config.toml
horizontal_flip = true
mlp_ratio = 4
beta1 = 0.95
epochs = 8.3
weight_decay = 0.5
Rows from block 4 of a small image diffusion model, named by matrix and row number. Rows with one number belong to one neuron. Each number is 500 + 40 x the weight over its row's rms, rounded and kept within 0 to 999. All counts start at 0. Numbers have three digits each.
After each neuron's rows are labels from the 100 images, of 14848 (inputs lightly noised), where the neuron reaches its highest value: "strongest on" is what is common among them. Only what is clearly more common there than usual is listed. The data: aerial photos of the United States (SatlasPretrain).
# fc1: MLP up (model.blocks.4.mlp.fc1.weight, 768x192), inputs 64-127
# fc2: MLP down (model.blocks.4.mlp.fc2.weight, 192x768, transposed), outputs 64-127

fc1.196:535470517534426513465501486481527501438570477510513498459504574547502550435474501513557423578547569487469529520462545500523507529481530486543545485512515455557494558491623425552425467536483553
fc2.196:423549482467490494486473497484422461436552490530503504476523406498471481545484489538539491451550526473482511500551466530555520526587437504504521533525464544500478542438548556502550485535499461
strongest on: building

fc1.373:532546524529546457491474576530569531545514544531506500432492551512503419503613580402514530558477502493521539532560480485425520453488508468477438552543523568597513453487505522524444486487491468
fc2.373:453466468519547515613482497490562472548470526464486484521520518462490632497449556536497479539533540528476468472446520502452554483518507483489522475487501541552444512500552508470485531477522518
strongest on: building

fc1.512:492476550523429440521451542494481522496504579515525537545513478511431489454482473473554514618536515421518488527435521516502485504455428473505493495432510560549509549484541468559403521530520540
fc2.512:513530435521464444525501422501487479495498536531580539472475487475479532468522535469530490499503478484496498492515472524513508495508531477513447557618472506516488491522497485522502506549518439
strongest on: building

fc1.630:407537499550508534575504469517524456496520562446519513508487497475502501506494510466416476529486506522458449480420536486440538514462572465502506504488561509517457527487551512437493500510563538
fc2.630:589526410431459489544531525500473497509447512556405447526446440480513528457491610547523478501578500426558466551513411551489492527521483440565462516488540509533437531473495511433488420539499510
strongest on: crop field

fc1.496:464531553570556433417529502432589502460537464499476422575507490531542551550519544532559468528537499502484519542490412526450590515499460560458511505527484497485413545456479480523507440558480494
fc2.496:497450530557562474428486513586507492551535567481465471527475523489527515331483525507491481479503520495507398489484521562430567422530389502562506493463566603477497413588445502452482511492484527
strongest on: building

fc1.649:520545552458560524450490518513585465536508533464598502565479489437566442507495460481468555481498541470480480517514576439497556491474450500498524483477556454493481529566543487533454455466440528
fc2.649:548559492441533471447539524515611503493480510475564484471480487585597539533487510492558444470459482527478559523509472477461536500547475590576552493483519453507424505485503513429410440558540460
strongest on: building

fc1.340:559472513498437560504403452443593487514532475513468445508504506434458560548554500448477454450471570500463553479487518492533531490449560500583475516502475550541479507531496532479546468462525493
fc2.340:530462511557479482466545494539488485516545540467556484444459488494582511471498514560443542626509529499517488578467452491471476512518469502500525499496535433480472484573506500498447423491511420
strongest on: building

fc1.437:511507496539480533507568472547514440467471479546485515501454491500498481549481545511496506509512493518483476510457497531658407451494466459427490470484498489541471444476524550556558553550494486
fc2.437:482479440481462448507497491498463464531488498498485551455509536509495522534512528461490490477517483418535488562587435506544413477481512509519531538500474502465497544548481498512375487545548500
strongest on: building

fc1.410:452539497467453480508482629590451514508459547488562443514496468462450472474454555487501529501525565486545505504536499495490505391508481501550528540493514374468487501509556490520483433507516530
fc2.410:549454463515527452478535585509579460380477519515469457496483516494545495497492477556500517504525500510542539408460496480473539478447528592472552454530528518412502494435531552472549510538491497
strongest on: building

fc1.543:579503481425496524474541550547511532504492568522464465427477506534502595568507509402576435481561540475483505523537505428526498415446538464569504523482497592540483521585517477480506516466514492
fc2.543:483586483433483458512505483569473446479520532520506519518477505451506440525463536450480497452491487491489541422470527446500504561530513485558545438500522548530494517492496469570474545521515606
strongest on: building

fc1.364:473506539425517494544526495469479472473473613444507477549456486450531465515467514486506540469412503458555511539475490497455539498466587560559560504475531476510474572460422514505480537440459547
fc2.364:531480453519519451508484522486491489512408419554497491490503520461552511531506523499442514474464492463449527492534492520551543462486452525456450511499528539525453473491462518473444480473479587
strongest on: building

fc1.639:509481551433427492514581578603480492451449525475552469403464516442522535569487495521564522470478563426523542527507503464499452423487487496509526473530495508545470468545482457487477489482508519
fc2.639:514546531415491505460437470461447497507534520511560516555499475565474459559474531475472469512584436514491468489532502523469471534508534514518467536503561571526499527530484475519493478516454546
strongest on: building

fc1.601:426532520538562448493513525488517540563522497422533459548448536508521564481480517494540579471559462579530513560547473504490551495505486420530492516414539544519477465524539528519469525542543503
fc2.601:515479487524515535441451528538528538529462450557587476441578556510518486476494520499541494473427520448492483528468564484454540538450576500519488501575456471516520527433544497467525481470568463
strongest on: building

fc1.136:544482531503488482528566512576490450451536536485415459449518541434487532514541498502482455505458500491546552505514449500478512491466489452497479513528515486514481430570447547565490522423514565
fc2.136:528503492466499530494518531478448497493545507507360551452550583529525489570458500468540533490541471517485475494485486511516557448489493515393460539523520501456534419481502578510459522556499440
strongest on: building

fc1.160:481515533507451582458487523498512515554536421464502486556502539496486491480507544469577478432518487440456431527527534433526558462495420461431449557490533532508524428534482448528482502487551423
fc2.160:497499507511481547485493503448526506465595559531497485478479460536567581532516527487509482514548523534480384510499474513557489455504532525522524469515521502531458589573504506532494546571565542
strongest on: building

fc1.292:470516520595457476481518519519487574476502581539492508472553496452521558491493463509477518501505492497525530519489559472551502518499507477499470485418536559475446474525435465563456491499519535
fc2.292:522486453508447476540425525526530419471505521555481490599535518533528491493525511492508490487550473470458488409553505517463503474494490449420619474431481514448591463508532459546438482443507472
strongest on: building

fc1.97:513527546462534544498517548519573482477519506497580485474500513460560503480513456572495532547454535515538476528505501505573555452477487521526632506451569404491462475505531505511472500422521524
fc2.97:515501532496546540554492551557538479553449446523557487562506478467509465534496486532512438506505531522530516492499541502582514575577510560574551488474501450446479506479503485443457416546516461
strongest on: building

fc1.477:481537531470515471510522475496576487472502561494503464491498481457501472488456478514442554500537474505504521517511444463512524431503565527559462507463478529521470452584477507516458508576470597
fc2.477:480529499516502498468515523474584476511568583543532542460497507558475498473479536569512476457491462502558435475455475468481525592493543508558480480471533535499545472536494502520455415492524405
strongest on: building

fc1.395:580513568493529496492603485462472421515550456523522502471515417553490619499538554533516463547487455510492461463515454508464558547465515462489520529542499493527449509557530451574468556553501485
fc2.395:479480524548568548479476462510442460513507526477463445503438480517527459511474589495538532510542550519572433486446525551521541463489478503530481447468580483553552567478524530464549501434426480
strongest on: building

fc1.594:534496520511487474505501494550521601571442519459437529476448561464523550506569487470515534509540521521514553487594405553471449487538557482510466485594510518492483529476499452495503482550476485
fc2.594:537417458485546497526548490512505548532486534481513481497514395542518458549480461563519528527537540429529465502449585560502428577433462574520534480458514522527411493550513564531476487474448495
strongest on: crop field

fc1.551:494506521538483517554407553482547602410434514447528463481485437427569521503492520517521527565483446480466563456529452472533556463455502423494524513498506493525489489542482478459462495466507557
fc2.551:499587550408529548576503508555441561533427471536506520490524514493424570438495510543500539442467505495595475515404530526485600478529499504549458412517537474496539477558458476457539489472472508
strongest on: building

fc1.335:522543513492497497482539478470549506425520491460525450500501536501466544492529487479518456476472488468455514549451426394518520479459522470506482536573494507545464450501500441465468579507497531
fc2.335:483503506500570543527521459505485473476522496467464478541474505487430486447477462467464498465486568528494547517509520425467508456523510483503481489470566434493525515467526434535583597485478466
strongest on: building

fc1.454:539489509463496482463522538512457561480510479506496512486525519479535382537559475541492543500514475466513447502448516550478457448499494554443447491594553557488517448595488494490479537531501480
fc2.454:522502562490396540445496438436573504518475520462536490493417511523510593462497397421432426445528484539493489498615456576547505485549464483500465496485443488486488451480490475511520507495505474
strongest on: building

fc1.691:482586506419485542507509528556453514422517498513469523454513539492511476462590547482513469561482497456491478561478558606534514468451453500525485484576535493492506507525496468527433502531524502
fc2.691:510586500491447459482512520542497512448514528465488440450491538533452512490457479525522461506472409509484522436572419507567375447512452553480488516497494494460480511447470469458474446496542517
strongest on: crop field

fc1.287:459505514495526404489521515486533394493529545459488488484507437506554481470506506475532520463542523516552510436479508518457479462505522473533500586480536492471493533526522485470500509496483556
fc2.287:614491485521499561519547517555489430526480562561459504463489448586467469466515446549550433515559475452529478507509482456381536535510494473551507415547533487477521478500499520489540443494491520
strongest on: building

fc1.481:555504566519469462495444510442575463490531545494561487440476463584465524502522507524473479523538465535507452497541483485461480423466465452480469484507544487537435468535519525489501505557480417
fc2.481:450507502513473474490497506494553509501499523455469454508420501528463544531520462492465513542511526529533482537466476545528469523538497517463498499504468517550392489566480494443441494503447649
strongest on: building

fc1.487:471503498491439558507563461481446412484486491564514493474494500496475462518516510553486602504456467512574515486489501527552538500496495500403484553568495447532523440553479488479510502542499517
fc2.487:475473487488468483513444465409465428483490505486510547530558512465514559492508493430423567553464495521466516507588508508588499513523523529528537401460461505472507482455499491577485541522505535
strongest on: building

fc1.706:542488548514496523496505467448505533487492501502481441503507414488519504522487500517528523537542465462535529495498522527408501531420503515488510456548544522509539519603477462510519534563512534
fc2.706:531491530547490600477470477513436547493560557485542487485460477489432505459510499496489484503538542469441455502552563538463485492512488495461431520481482483544452467552487481481445548539532470
strongest on: building

fc1.729:535507509440541523443527478559494461528490498552516432472477520490497428489524499532499454517480476491524462490538514488462412498492504487503466530534511540542495551509512449469504588588471517
fc2.729:454520480491461441361485523572480458502522531499494423544526458544475521510511487475506442494504492492539494423502463435496376478533481471444519495465468500499517510549510428516522518545459521
strongest on: building

fc1.339:480556534516589480496533531477544560533464509424481491537398510485585506526494469528495577457529488481524455525584426445483445518503528543491471462516509518514499565507509518475585545517501471
fc2.339:486529486530639507503480526475555537534536481558501458499546520501510486525491429499513475472441537468512503528377503449532441482432513519498455596509474523534472492556521500467461531488491535
strongest on: building

fc1.708:545566529482472502428560544471482516462475481493490474399478531504495497418542543512504542518576508472600436474526508476491507537503378538517434484466467544493445443531484442563489516496558525
fc2.708:487455526469513443487510513561476489471478469556473496545511554480477529440470502542432492476458469426521519489475481469411472482495422536511446486448524508461560478518465506403484516556442449
strongest on: building

fc1.540:518548529522460470426520530539564532498479529504524547503466540501537467469492483491543464552575587492523472452477531444518477469482553508591566479497531543517443554484525441525469551520479512
fc2.540:519446435470520513544460483468505462574482508526556501551523515464487479504493566492520495559507398454494532519543513496539485502504485495518563481483496502490550532521507484513498604511522496
strongest on: crop field

fc1.206:555521545573500482502498578482504432478497469564544489500547536535505576507547519453506521550465501485516419539562453518514496443477457438528560506423558447478503504488595487474580465510487439
fc2.206:433493543539524492521553582521502488457531543420431478444449488504400522471454549537442532539530519508472480478449588552511512488532532476465491519508510512519490455466535485568387494495499554
strongest on: building

fc1.305:535536545521423455454486486546464523461586520493504428518502454538518482534529506528523486551532490531455512573508479516498511513483472433461492508526448491444431553462476555450459436493513448
fc2.305:491500534567484488400466529517538492525533482527488484503447525473539588612474489582490511556560465525507473540492494504458522513465505550471461521452475629468482440444542501505524492474493451
strongest on: building

fc1.271:585515550405537538546544488533499421471466462488430461484448523489505454436559540508502487499526423540510475458570434479454490446451509517501551511545515435556512532496490542479556601513521482
fc2.271:436467488448536552474533469446451577459503460510489591503459487491479562467512553452464460508480472551497506516563455395523542533605471571507445499464418499470532551447469592480483533532493498
strongest on: building

fc1.98:469479586465481439522553507497406442514524514451477451485465534502526462544492492539586573572474493496502496493454472482500494562445497549508508477501574477534513521564471487557521567526565527
fc2.98:516517541492491514497469520483439506498467478523527491495492495449567538575500515501463546561542559500513507486514526512483491469513472451462573503475446412497486499580536520475506576509473546
strongest on: building

fc1.277:504485507459449533459505519506490525500503530518521422503542554554504524500552439556539449472480502460512515436489429420498587508461546467479532483400539495540494468465499456453586509493497473
fc2.277:524506486453456443540537479541468489443522474564436431525454501537466524523462493458523541583494509570440499535464538513497593443535425483522488530516446518550510519502515479559469506470504468
strongest on: building

fc1.52:539515489453506516484510473533443438547485491492468492503543494469420457499601520494484548518451494529544515500566533435505434462548469492534485470514446434446582516559462466536517543485482492
fc2.52:461481448482494524490503531513484540493502507502499504483408517528486439558502482421451506497440465464428518470526498447561542467445573543517595528513467479469521510512469524541437512454527522
strongest on: building

fc1.655:438606522517578501574502563504494557550525536458485486541450454486502479533505574461561605488530460393550521507540528471506509513485447461492489535468509542567476497465517562488481533510556503
fc2.655:441518488500531561590475524439480503475490456541568510516470524505410524541482589492514465478465549509432517490457494484487459514461538488503496502579537509497567485446459524509548490558546493
strongest on: building

fc1.349:486470520479466590524481496493542527505547519523558528440512477439475528541520501498487474569452526482505462462491512515495546506446490441572499536487526445519493537553515435585500518510536523
fc2.349:581515452467525551448528487548513482419482470420466461508470547458496514425480515611511536513497584496582513549488427560476452554620506483477475473530520562569461513479480540525428490516503482
strongest on: crop field

fc1.101:471557497494511497484505546483446490462584562480482518442528497473442420475600500499451514548503511504557469508509495623522549459505473486547497476548537503501494553507522477535433502475465563
fc2.101:452503555519458504456492486460536534454507468483459504540554551539506462465483500460516477467477382532497477463509471517475483509501444537524512497559493473464563497475516476450476543560531459
strongest on: crop field

fc1.337:543524536501546473487502468491466545438529541479505429570509469476512485546518498446440517449460476440544519486473519468514550445454443513521492511469510511538502502520406558508479484479548516
fc2.337:477497457511415530494536526541536514493369493489523516556485530489533516480488479532455549545411510525562477483508519509540537485535533483542504486553543460495529553515419448506543476479574365
strongest on: building

fc1.124:544559507501547500483516521462489487495486488449484455488491527438567488496538496512431451524489462488487578565503543543494530524475558463507484457493508546512484477481555513502511491491453555
fc2.124:493438487516442491512491466516469509551480540496536488466434548560501501461428448537536511620550461425527532563538489530528481540560454540489494529522494499438499548462542515493496512573477518
strongest on: building

fc1.742:546493495482505483532522447474509520472585494523448453499509419488448399501569524466451473462463464491533500502491512507490498507480441510547513482590466481489506560475511476560486471461482507
fc2.742:476507477516492498466487577534519491466524465595466494491509568489526512509480469442459486462418402468481479511517458390509496487472541580471592517548476468544570530521515531556496480466497483
strongest on: building

fc1.244:498460512476510458479479530532488481448422501475519494538490554505512471457476507525531502514492555460480516563500539413454523502505479510537536567497519522503432483476492456485593488546465490
fc2.244:516511479521565511502498494485493504417473489509483501485525590469450501534529513501520532533441455558481521506383483379422458523513504510501507421507464529511508487535520498504471503476504458
strongest on: building

fc1.467:544539499488482482561501596574536489436531532500461413491505504487495486473521512466444517500483470533441532523485463471493449521512475428509545432499444451516476542456500620488563523531481521
fc2.467:528400509498526485473507464477481535473446476506525448517449421528477528449464463510544535552497516442472468495517471495487468533485503469568530499496395548470579477526475465453516472564474482
strongest on: building