Rows from block 4 of a small image diffusion model, named by matrix and row number. Rows with one number belong to one neuron. Each number is 128 + 32 x the weight over its row's rms, rounded and kept within 0 to 255. All counts start at 0. Numbers have three digits each.
After each neuron's rows are labels from the 100 images, of 14848 (inputs lightly noised), where the neuron reaches its highest value: "patch colour" is the nearest of a few named colours to the mean colour under the peak. Only what is clearly more common there than usual is listed. The data: aerial photos of the United States (SatlasPretrain). In brackets: how many of the 100, against the usual share in percent.
# fc1: MLP up (model.blocks.4.mlp.fc1.weight, 768x192), inputs 0-63
# fc2: MLP down (model.blocks.4.mlp.fc2.weight, 192x768, transposed), outputs 0-63

fc1.350:140049114076079087143120165118057103162125113113146139121165112127196117110153079160121143101173111133096155193188098127109148085129084145127098123137131123112077130109113174082121226141144104
fc2.350:175121144149152114122097117131104105129127090093163117102174075162155153094188129211139144123132162146094094110139152104248105104137114113119121138120136160167088150144146124107122124124136130
patch colour: brown (65 vs 36.7)

fc1.767:130101119122128126158028066083185205087108128118128116156116128093156168157149164114170070146092171154140099186143146156182087143153110111114121092105132180114146162106107111105106103154107160
fc2.767:091098094120073122177159123117179132149099132134099197129141133166137077245181158084137125146184095114097116058113122132094155182090086135162165138077102081121071142104069094084130221116141076
patch colour: brown (62 vs 36.7)

fc1.587:159124143155169134136189154115124168134115136153166211142189138181160088058097108151125160153120125171120105139077062152094140100152118138126101148089117133090150116119143102112075152185132167
fc2.587:092092114126175100124103162131159125118122188098164059154030159173137123082139122083094093127117138146113157135101163102178123058113155078122112119141134137142119110119140112142134130126117119
patch colour: grey (88 vs 54.7)

fc1.341:130170094051123069123121137153128161151116169124101147111086162193090095153151075108076094119188103155090146104153093125143126136143110151164157153142106111158126164152110153065130124152107108
fc2.341:104120167091130158118086126163124146088083142107114173119119143096097129110124092078129133138094148066167104115126116096063135062132126176071095107161139062200125122136147135072148170107088085
patch colour: pink (36 vs 4.6)

fc1.22:119127131079117097146194133145155107169156104095153129157109148105164136096121105111132112139099175098130136113113132142125174104149187126140106163115054149161111118110154120075151137188125132
fc2.22:100102117164141120171069152133090146154148174157114144114097125091148105104126144120077152122096153122159134130157111162085088133114199107073150139092074171073120142100117117169133142099147128
patch colour: brown (83 vs 36.7)

fc1.206:113144117087183078141095123165107142130105129118159093058122110177128111171118119146198123131132115128139087126133138112115124136116100197138050099123116087184089126125190136154088141103133118
fc2.206:127156061180091134133155109109189152111164123089114145084155092065160101120100120103102122144149121137133196138120122125239122167112130122124090115106132160094059130125095112093133113123137147
patch colour: grey (94 vs 54.7)

fc1.99:083157159154131093129143113144099142163156158120125088066090151096091134120132101121132152101146152124126143160170145103114171132153186167168133132076198092128129138079134164129100124082108157
fc2.99:100132144128146163169134200137117140102111155141108148045119133181093029116166106119169102099139109096132118136196087158117141130115075093125101139154080129163118158152131158140120125083126086
patch colour: white (69 vs 0.3); pink (25 vs 4.6)

fc1.374:091103123127137115154124104117148151142100132085145124182170084128151089106209151105094161213103174172142118181132110113131109105149144142082110148157074096115137111072126134123159127138121127
fc2.374:098110157103117133120074188138110144154106110156102106150116159164111201095120151105161187151124132110109160118109138149142126088146132120110137129230194203114110060129116089113110133134125129
patch colour: brown (73 vs 36.7)

fc1.676:177131126095111074145142060078145154125148109180120132137143159065209138145118120146104078137156164196128163180105126101110133086187175093122114152123135071100150187167078099124120103161082189
fc2.676:191148172186110129174105196132132084152048082156079119169132134119144120158158122133168104140071113100137123158142096148125125118124112132125156154146114176129115146149151134119107144106110054
patch colour: grey (82 vs 54.7)

fc1.44:123138133127125073159076103118080147119128107089125111149145104178148093116153109136116117137098138094127123163169133119066079112176128122161108098135085156128119095125127141093128195102101118
fc2.44:163142100141112178175162165131108116141136110125136157156117144100123152137114140117107105151111136117116099128153145129211154158115138140119115132103172078160119172124179103116146086090099130
patch colour: brown (82 vs 36.7)

fc1.483:162136077171092116163099107174143094125105098140178141151178132099145118128137154177216143151141110164138115096126143137171163146128072121134051154175113063107137129127139124128130154124158101
fc2.483:144119117167159141125075053174127184057103115150102151091099082161160185090126086136097221088085139165126113178143121100131086158149136174109083135112119121151163096170131111101126103116146129
patch colour: grey (84 vs 54.7)

fc1.417:190129134095144103187164051136159185142108165150151217147169124156116150176137120038133147121154154155141094141161128154125145110164107146153103162168146150147100172114102159127158132106165094
fc2.417:136129150127161114119092159118131072106143154136099075160126129135121190176124113081094169116139134084117174136155133146179111143112126089135140125188111096114114168135127178133130140094098153
patch colour: green (25 vs 2.4)

fc1.253:127144139115206125156145107118117123129117219116116172153148150120108137119124089127144100146184185070154180127200122136135136095125108141162154151139131115124200091190105136147125119161141065
fc2.253:174115081141162143162091123117093193152125160150063116122113149135144127090149085162136113178080091161122059106151105157098114150158123154102104120154123147174065129071161129146094142131149179
patch colour: brown (76 vs 36.7)

fc1.471:153123150125125112097106005084086138168126119057147222128156135094141190103140117174130070110114158102139162102110114097143163093197169086138111133144204129108135166135087102108190123097113072
fc2.471:188176162123132102113163192112070126141077115087136076148157089175082063149133080123160126099085122136143107115164129175115115113166138194131162106110048150079133163124168204065138135144163144
patch colour: grey (89 vs 54.7)

fc1.193:148123146155116112170071081150158104189179155108150174101124110124122146168173112062118168131122161103046103137098164147119120100202153119100123165134104137167126120086182157111143186138146156
fc2.193:129107134125102136147128129151186145124084102091152126149131114129116089129093121158160118124111142141200133134109113131166110086048059145089080075151167143207079124172128192146167135154148083
patch colour: brown (62 vs 36.7)

fc1.605:106174187130150128133126146110114098193133148143107106229134183138105184120108090081089165113170108117110103123102133143132144111114140137189165106134091177064197132114150079181083142152095100
fc2.605:106139143040128117128156180117154130141110125094149056255155159112161099154107106089091167114129081135122178089139081145083141091158143123137103109068103116125106215114141150157126100156162123
patch colour: black (25 vs 1.4)

fc1.568:127136102095104098199103121094177095183101169109114181118126137182182150120127198130124135170140095160142080103223139160125138075066088149096087168104124132060090146113144086118112138141139172
fc2.568:126125073150109133155161158131180192085114128125138117120123063122112135140124196131119108147107135096130144087169098124106106095215188133171156134171146168066121128124206058148117151137146144
patch colour: brown (73 vs 36.7)

fc1.513:161152114138171132191086125156131121123148128071087151152153130177166170100072091151112121099137089165146142149140044136144113161134129147084159174179062250098211152165143121164064163156125077
fc2.513:163147113079112150134115118126179170086098161074133102134173120092120077148147129069078034137141181098122119121141123093012131159127106156137148174076135015142077188103124097124129155111092124
patch colour: black (26 vs 1.4)

fc1.190:100185102118130125136132043131126076148091160092152159148101188177131130131044181157127145161105162179137083116138104221110089134182150163124119145176165103150158159097160098138134169104121119
fc2.190:116154152177075112176112199095034137119150136167191137200110109124100146093092079072129151097111184070124069157186170088095149123168109100064208121178141102124139167151136172115156094115116076
patch colour: brown (63 vs 36.7)

fc1.189:121203140122111117145120126073100146149156110167134153097102158154135076126171098115182151119152127065123170184116126074126144131152143140131144141144185140136106163182071070110065118137095166
fc2.189:153060121093133141126077103087073096115113126160137158084080096116126112135184102117087112078092119104116147157109137199165118192079105104156131072137103119115153096096169125112091122136134129
patch colour: grey (84 vs 54.7)

fc1.215:160111143080117105158122066157156132184110154086142200120122166160115132126142098163101210160134101146142124145154105156138173141166127149109109138094129143112129149051148114134106169127098099
fc2.215:143142142139153082102115071134100125146147119073118095070138118040135121090141135154144160099143136117108099132121118108153102153124136082104126105162039020150170125152147145097124119128110116
patch colour: brown (84 vs 36.7)

fc1.714:057112105114105137118086117127154159199133122146128146121132148102133139103137170117098133034187186074152116155047075098143128131157085118166181147106123130080111116130138093069080097179097097
fc2.714:081117190187135107113166178159084157080138117168147095109093120168151126092127129122172161104104137181099128064097106154118120131132106187082138113072155151161095123189144125140099092177111188
patch colour: grey (82 vs 54.7)

fc1.528:105123063176172144165111198128094109096103080053156200141100135132120073118154107181091153139134109093130149117159164093214108148114105169148119181092098140122124124112111101097151147098089134
fc2.528:141140078083153106156124096110116159116134089070111098232158119104103129138097110125204160094150096143129163121152165139000137074126154131068121133183141118161092139145127142109183123109139065
patch colour: pink (38 vs 4.6)

fc1.610:168079119160154111167108142168211124136138119100146212142104063100069175136136152114103114147152114141108142121172126125066161119133120139130151150126150124105113197111155155138083171121139149
fc2.610:114160130123122121135152097114145137114173123111102076133147179132159087123121159113115126140086106132122046155121122165207125154124158146154173104138114199132151118127097153164066104181135118
patch colour: brown (65 vs 36.7)

fc1.680:135122122138141072097116165150156133143126170170141147058062088077173080161130154147124188172094177153102091120203064096166136133138170139098132067112081097137104148165162099117163128133173098
fc2.680:097069153121166090121107102111146171054099172142108134071174107140120222147141123147111096106133151166115136130105123143191123126124128144133100189181113224127105109108155145138098130159078108
patch colour: white (52 vs 0.3)

fc1.67:182135066104132115133138100077173222154072118118091084120116101128147131149150135124200103091144126095132115201125128111102081104178106125115132123051139105139148086093159106110078150111098094
fc2.67:177134083159172169132126162099170098106131107141123143148125095146130131125155137128090131128145109103098120085094136139145140160131135093139190135056133089123087107139065097078099121098096145
patch colour: grey (94 vs 54.7)

fc1.224:117140197047117101120157121119133146119141098148099106111069120096157227102102100064091117122119160075128186144135104195136156149129147121129163116134103148132146125138119096170129097181023117
fc2.224:155101113161133103145100114137149182170163081171137149114064165109138181151122141124140140122128117134108119132119094146140098155092166138152126122141116104096142160128112157103102109101128168
patch colour: brown (69 vs 36.7)

fc1.359:100159115160123091172109181160049060137152148084151114159186163114118108095110057157090146135162128125113143182144065134137143087163138122133136177138159104094188142122171073128099155133134117
fc2.359:113112117071149166132140164106093117153155154102149128147139140103115150138140143051112104122138097133136137101126148118142156120117125127167099147102149058158097200111114122150118153103143094
patch colour: black (61 vs 1.4)

fc1.506:107166083113100131135081165125026148085133086073150158145163146113155156115159108127122100059147201059186153125113120097151136154117084082131109127084131098073107147140165117106110137143118142
fc2.506:075142166125124131138122096141156152135128127084133127110110082110145158130028170161124134161153130151174081105114098130131174133166080167164079120071102159095060164122150114131113116119140164
patch colour: grey (84 vs 54.7)

fc1.522:202146100171169100147055115108157104226140109122137129111092127212112135139100107102196130104143153184114068128153144103116129136147175164131117141083146116103141187131201120080105178151154164
fc2.522:157127125156125140087158057111117132134138098179162127140153117024124180118145126156154195135130146083137138131125102160177109130143136139148132142112127204113127141126120173092142147163102096
patch colour: grey (85 vs 54.7)

fc1.96:186143115104189145143088098152205129122065081104099178168097140173143178108123151124168117186111113174137124148149119149094066112118107138133143125124170113137149157170120150121164099126108159
fc2.96:184107122160115127098137135102150133131176136135153097139183105074110094074115107133067116092126115062156143120138140118177153122104108115122136131069101131205131127103113141111166178093117088
patch colour: brown (73 vs 36.7)

fc1.58:175102100136171148148098103187172140104106074099132112163177098160125179129166100158160091163142132146163182145154139148160104137133075127132152119058125168105147149163144104102159147155119082
fc2.58:153137171111133146129118129166147126129120090160136134128105149121155051087148151153089156141152136109157144151159181127107128127174134090164136130033145140169096166158082163109189107136137117
patch colour: grey (90 vs 54.7)

fc1.222:182133174148175138163157082111098127143092183073153137129078131155111135185027063101171076098165127107066139087156131136124131102113168167186079134089166067107117113134131144133155158115127100
fc2.222:159114117099128104127147159086095091114114110078131097096187056128143091182149078089132141154113115117085178140153092081129134122108128102144173137106073172101144122125109141114161081129105173
patch colour: grey (84 vs 54.7)

fc1.43:119137245085111107128144157168150085151123120126082123151155155049130195075072145102066138122125139085136125139099120183104165129116134116138157143131122199090144118080102095181095131169082147
fc2.43:141161152090125113153095082146145187155104121141214125073074165069158152129130102132090189089101128115119136109106126175122116207080151135099152125147096146081080124093125121124109083115110141
patch colour: brown (70 vs 36.7)

fc1.220:130147152102141102133066094163170163126101167096167196103163143114128116112089124139176060106123072135153117140070133154116098147139133146134107093131137143107077161063187150095093162199098097
fc2.220:100091174133117149157160110167123179134136072114198158115138149173104128136151132074085115053199236083108134135071091131097115110098083090137114129116111102124200105151061128101187039157167118
patch colour: grey (85 vs 54.7)

fc1.84:103108153132077093139104170092128090128153192074184146109168132138130136137152069109193118120178148154110125123147139092165138164136186164130140113127118141164142124136210085139125148192096155
fc2.84:196137150055075137136123097140152101080156160164077103132105119091101164126102118131113104176097101108181089130127150110066085165148109147148137132151131144105124099140140076091162147138155155
patch colour: pink (39 vs 4.6)

fc1.656:118135145125137097159138196116040160147183103052146139130127112117124098099054127106142139127132187139152189145103166129157070113143134114122082125114124149139141198132145129111099142148065186
fc2.656:107108121132159132138076051137104115143143128066119124082167155152068191080181119131119151152151112140137061122126096130135155125127108094166180131196112086103156135098023103135107146177136087
patch colour: grey (82 vs 54.7)

fc1.696:113146090133107099148125167104183157134131131143073129121134176111091141131129106117097130114150111113125198187119126099153127104108141120195125108065166040119176133113138155132128134123051131
fc2.696:117161198129130170149162138154096159161112105131126148065085066190049068114130120105191136114154133090109092142131142147117132101114072159184134147142162124145194143121137147094085133110108149
patch colour: pink (29 vs 4.6)

fc1.98:112111071040100105180128102090151148160176155124090157122147117162140117161132147125106113151166164136117111161182147155119154120121111157123087140121083133115132169072124125112107101125119052
fc2.98:083147091131064134200077149081136144133052126181057152155139124104075123137080182172121152182144097084153196152167083139135121100145162136127198147138194129150112122196139115129109198117107115
patch colour: grey (85 vs 54.7)

fc1.710:166153121201167109139151127078166151146112104124128186088195140100171142123122110170145102108131144182090114157122112116125141078152097124149143128071142105133147127113129128123117091100186146
fc2.710:176146136099145136130069110108145114130149095120168117174053120184164135120094114181154094185154120116099174086136156161142143081088101174110146163129135104132096076138158067085119131136104109
patch colour: grey (88 vs 54.7)

fc1.263:102132114094143112132092152206087048136121108145141124164103172145138124072100114127072187056178121124173151131098135125156133096160080126166178138144135144060120149131132154080098096161074150
fc2.263:125148188142076141206109142115174103141138139123122121143091152127140152121117171101161117162102136165144124118136108090042102076170114115087109107094126068211148127198093111170136123129133152
patch colour: brown (83 vs 36.7)

fc1.534:140123117144118086153114087133137092102107141101127121161107110125182084140157202128130091098147211097117158165150076171085086189149102162139138117177072110101159140080168107160080154142080130
fc2.534:119111150137155126146126139144077132133105144109085094155095104142113097136141132141080126167138142120152145167100095138173174201138154064092165120151164115079139163147176128097130137148119154
patch colour: pink (32 vs 4.6)

fc1.421:161153180145113131121131157160140074115096115119134166161068136165154078093138107139103182150141129180152122118172128148176151121137128121134093071108069107118138166097151075100107128081181135
fc2.421:094120111125101141152129141128131134103103143133099084135158136105138171130128166111172169114140111079125156121153161108091154166108127155142129163153170102131143178150114138176156117104115105
patch colour: pink (62 vs 4.6)

fc1.509:159143086143159094177082118085143130172135125112186187186126157148075129119155120124121117127156126135061102156156130158156114102209118109130164150145137142117144129063156144101081171101150165
fc2.509:097098076115111124101123159143212138150111085109157137101157141129160123101069129148127128090131093095196157154077097134088122115059091131094085104135156175167099130140098152138161141121137091
patch colour: brown (72 vs 36.7)

fc1.188:077099102125116109171100110097105126167115083089166126152155088130081098105156074102147130177139161133182117158159145167057099091195122127138129151157132120122154168105126104171054160111148054
fc2.188:118138116150133136126141181148096152132113103104152127114167154059103074091132092086165047079095102128121141123112066118161173144187109135040120139123127078133134168115195154088152138117129105
patch colour: brown (66 vs 36.7)

fc1.236:133149134165116109108122106081112149100173113149085151180152092179101115095167094111134125157171140151152157186112125141130154101166080134097129163145143129118096129148187093132141201120121107
fc2.236:143124128093081146124178201092160152142066125074150123124122144167124078115093172107058092140103100146104096155113124127104139153095154159102103137109043179118148105103137129181105107093131146
patch colour: brown (61 vs 36.7); green (27 vs 2.4)

fc1.470:087167080166113115166148147107128129110152111088171074072140109147122106136108132162125173157117094155122164120095122130141171148115133128140147161078138129167116108084146084117130162117087195
fc2.470:083142135121145148139101085124121150126100056090096142000154176100104081199123110097190230117138112165114103129129124187160098124129119144112146119076068164141122144137112144116124147101132102
patch colour: pink (56 vs 4.6)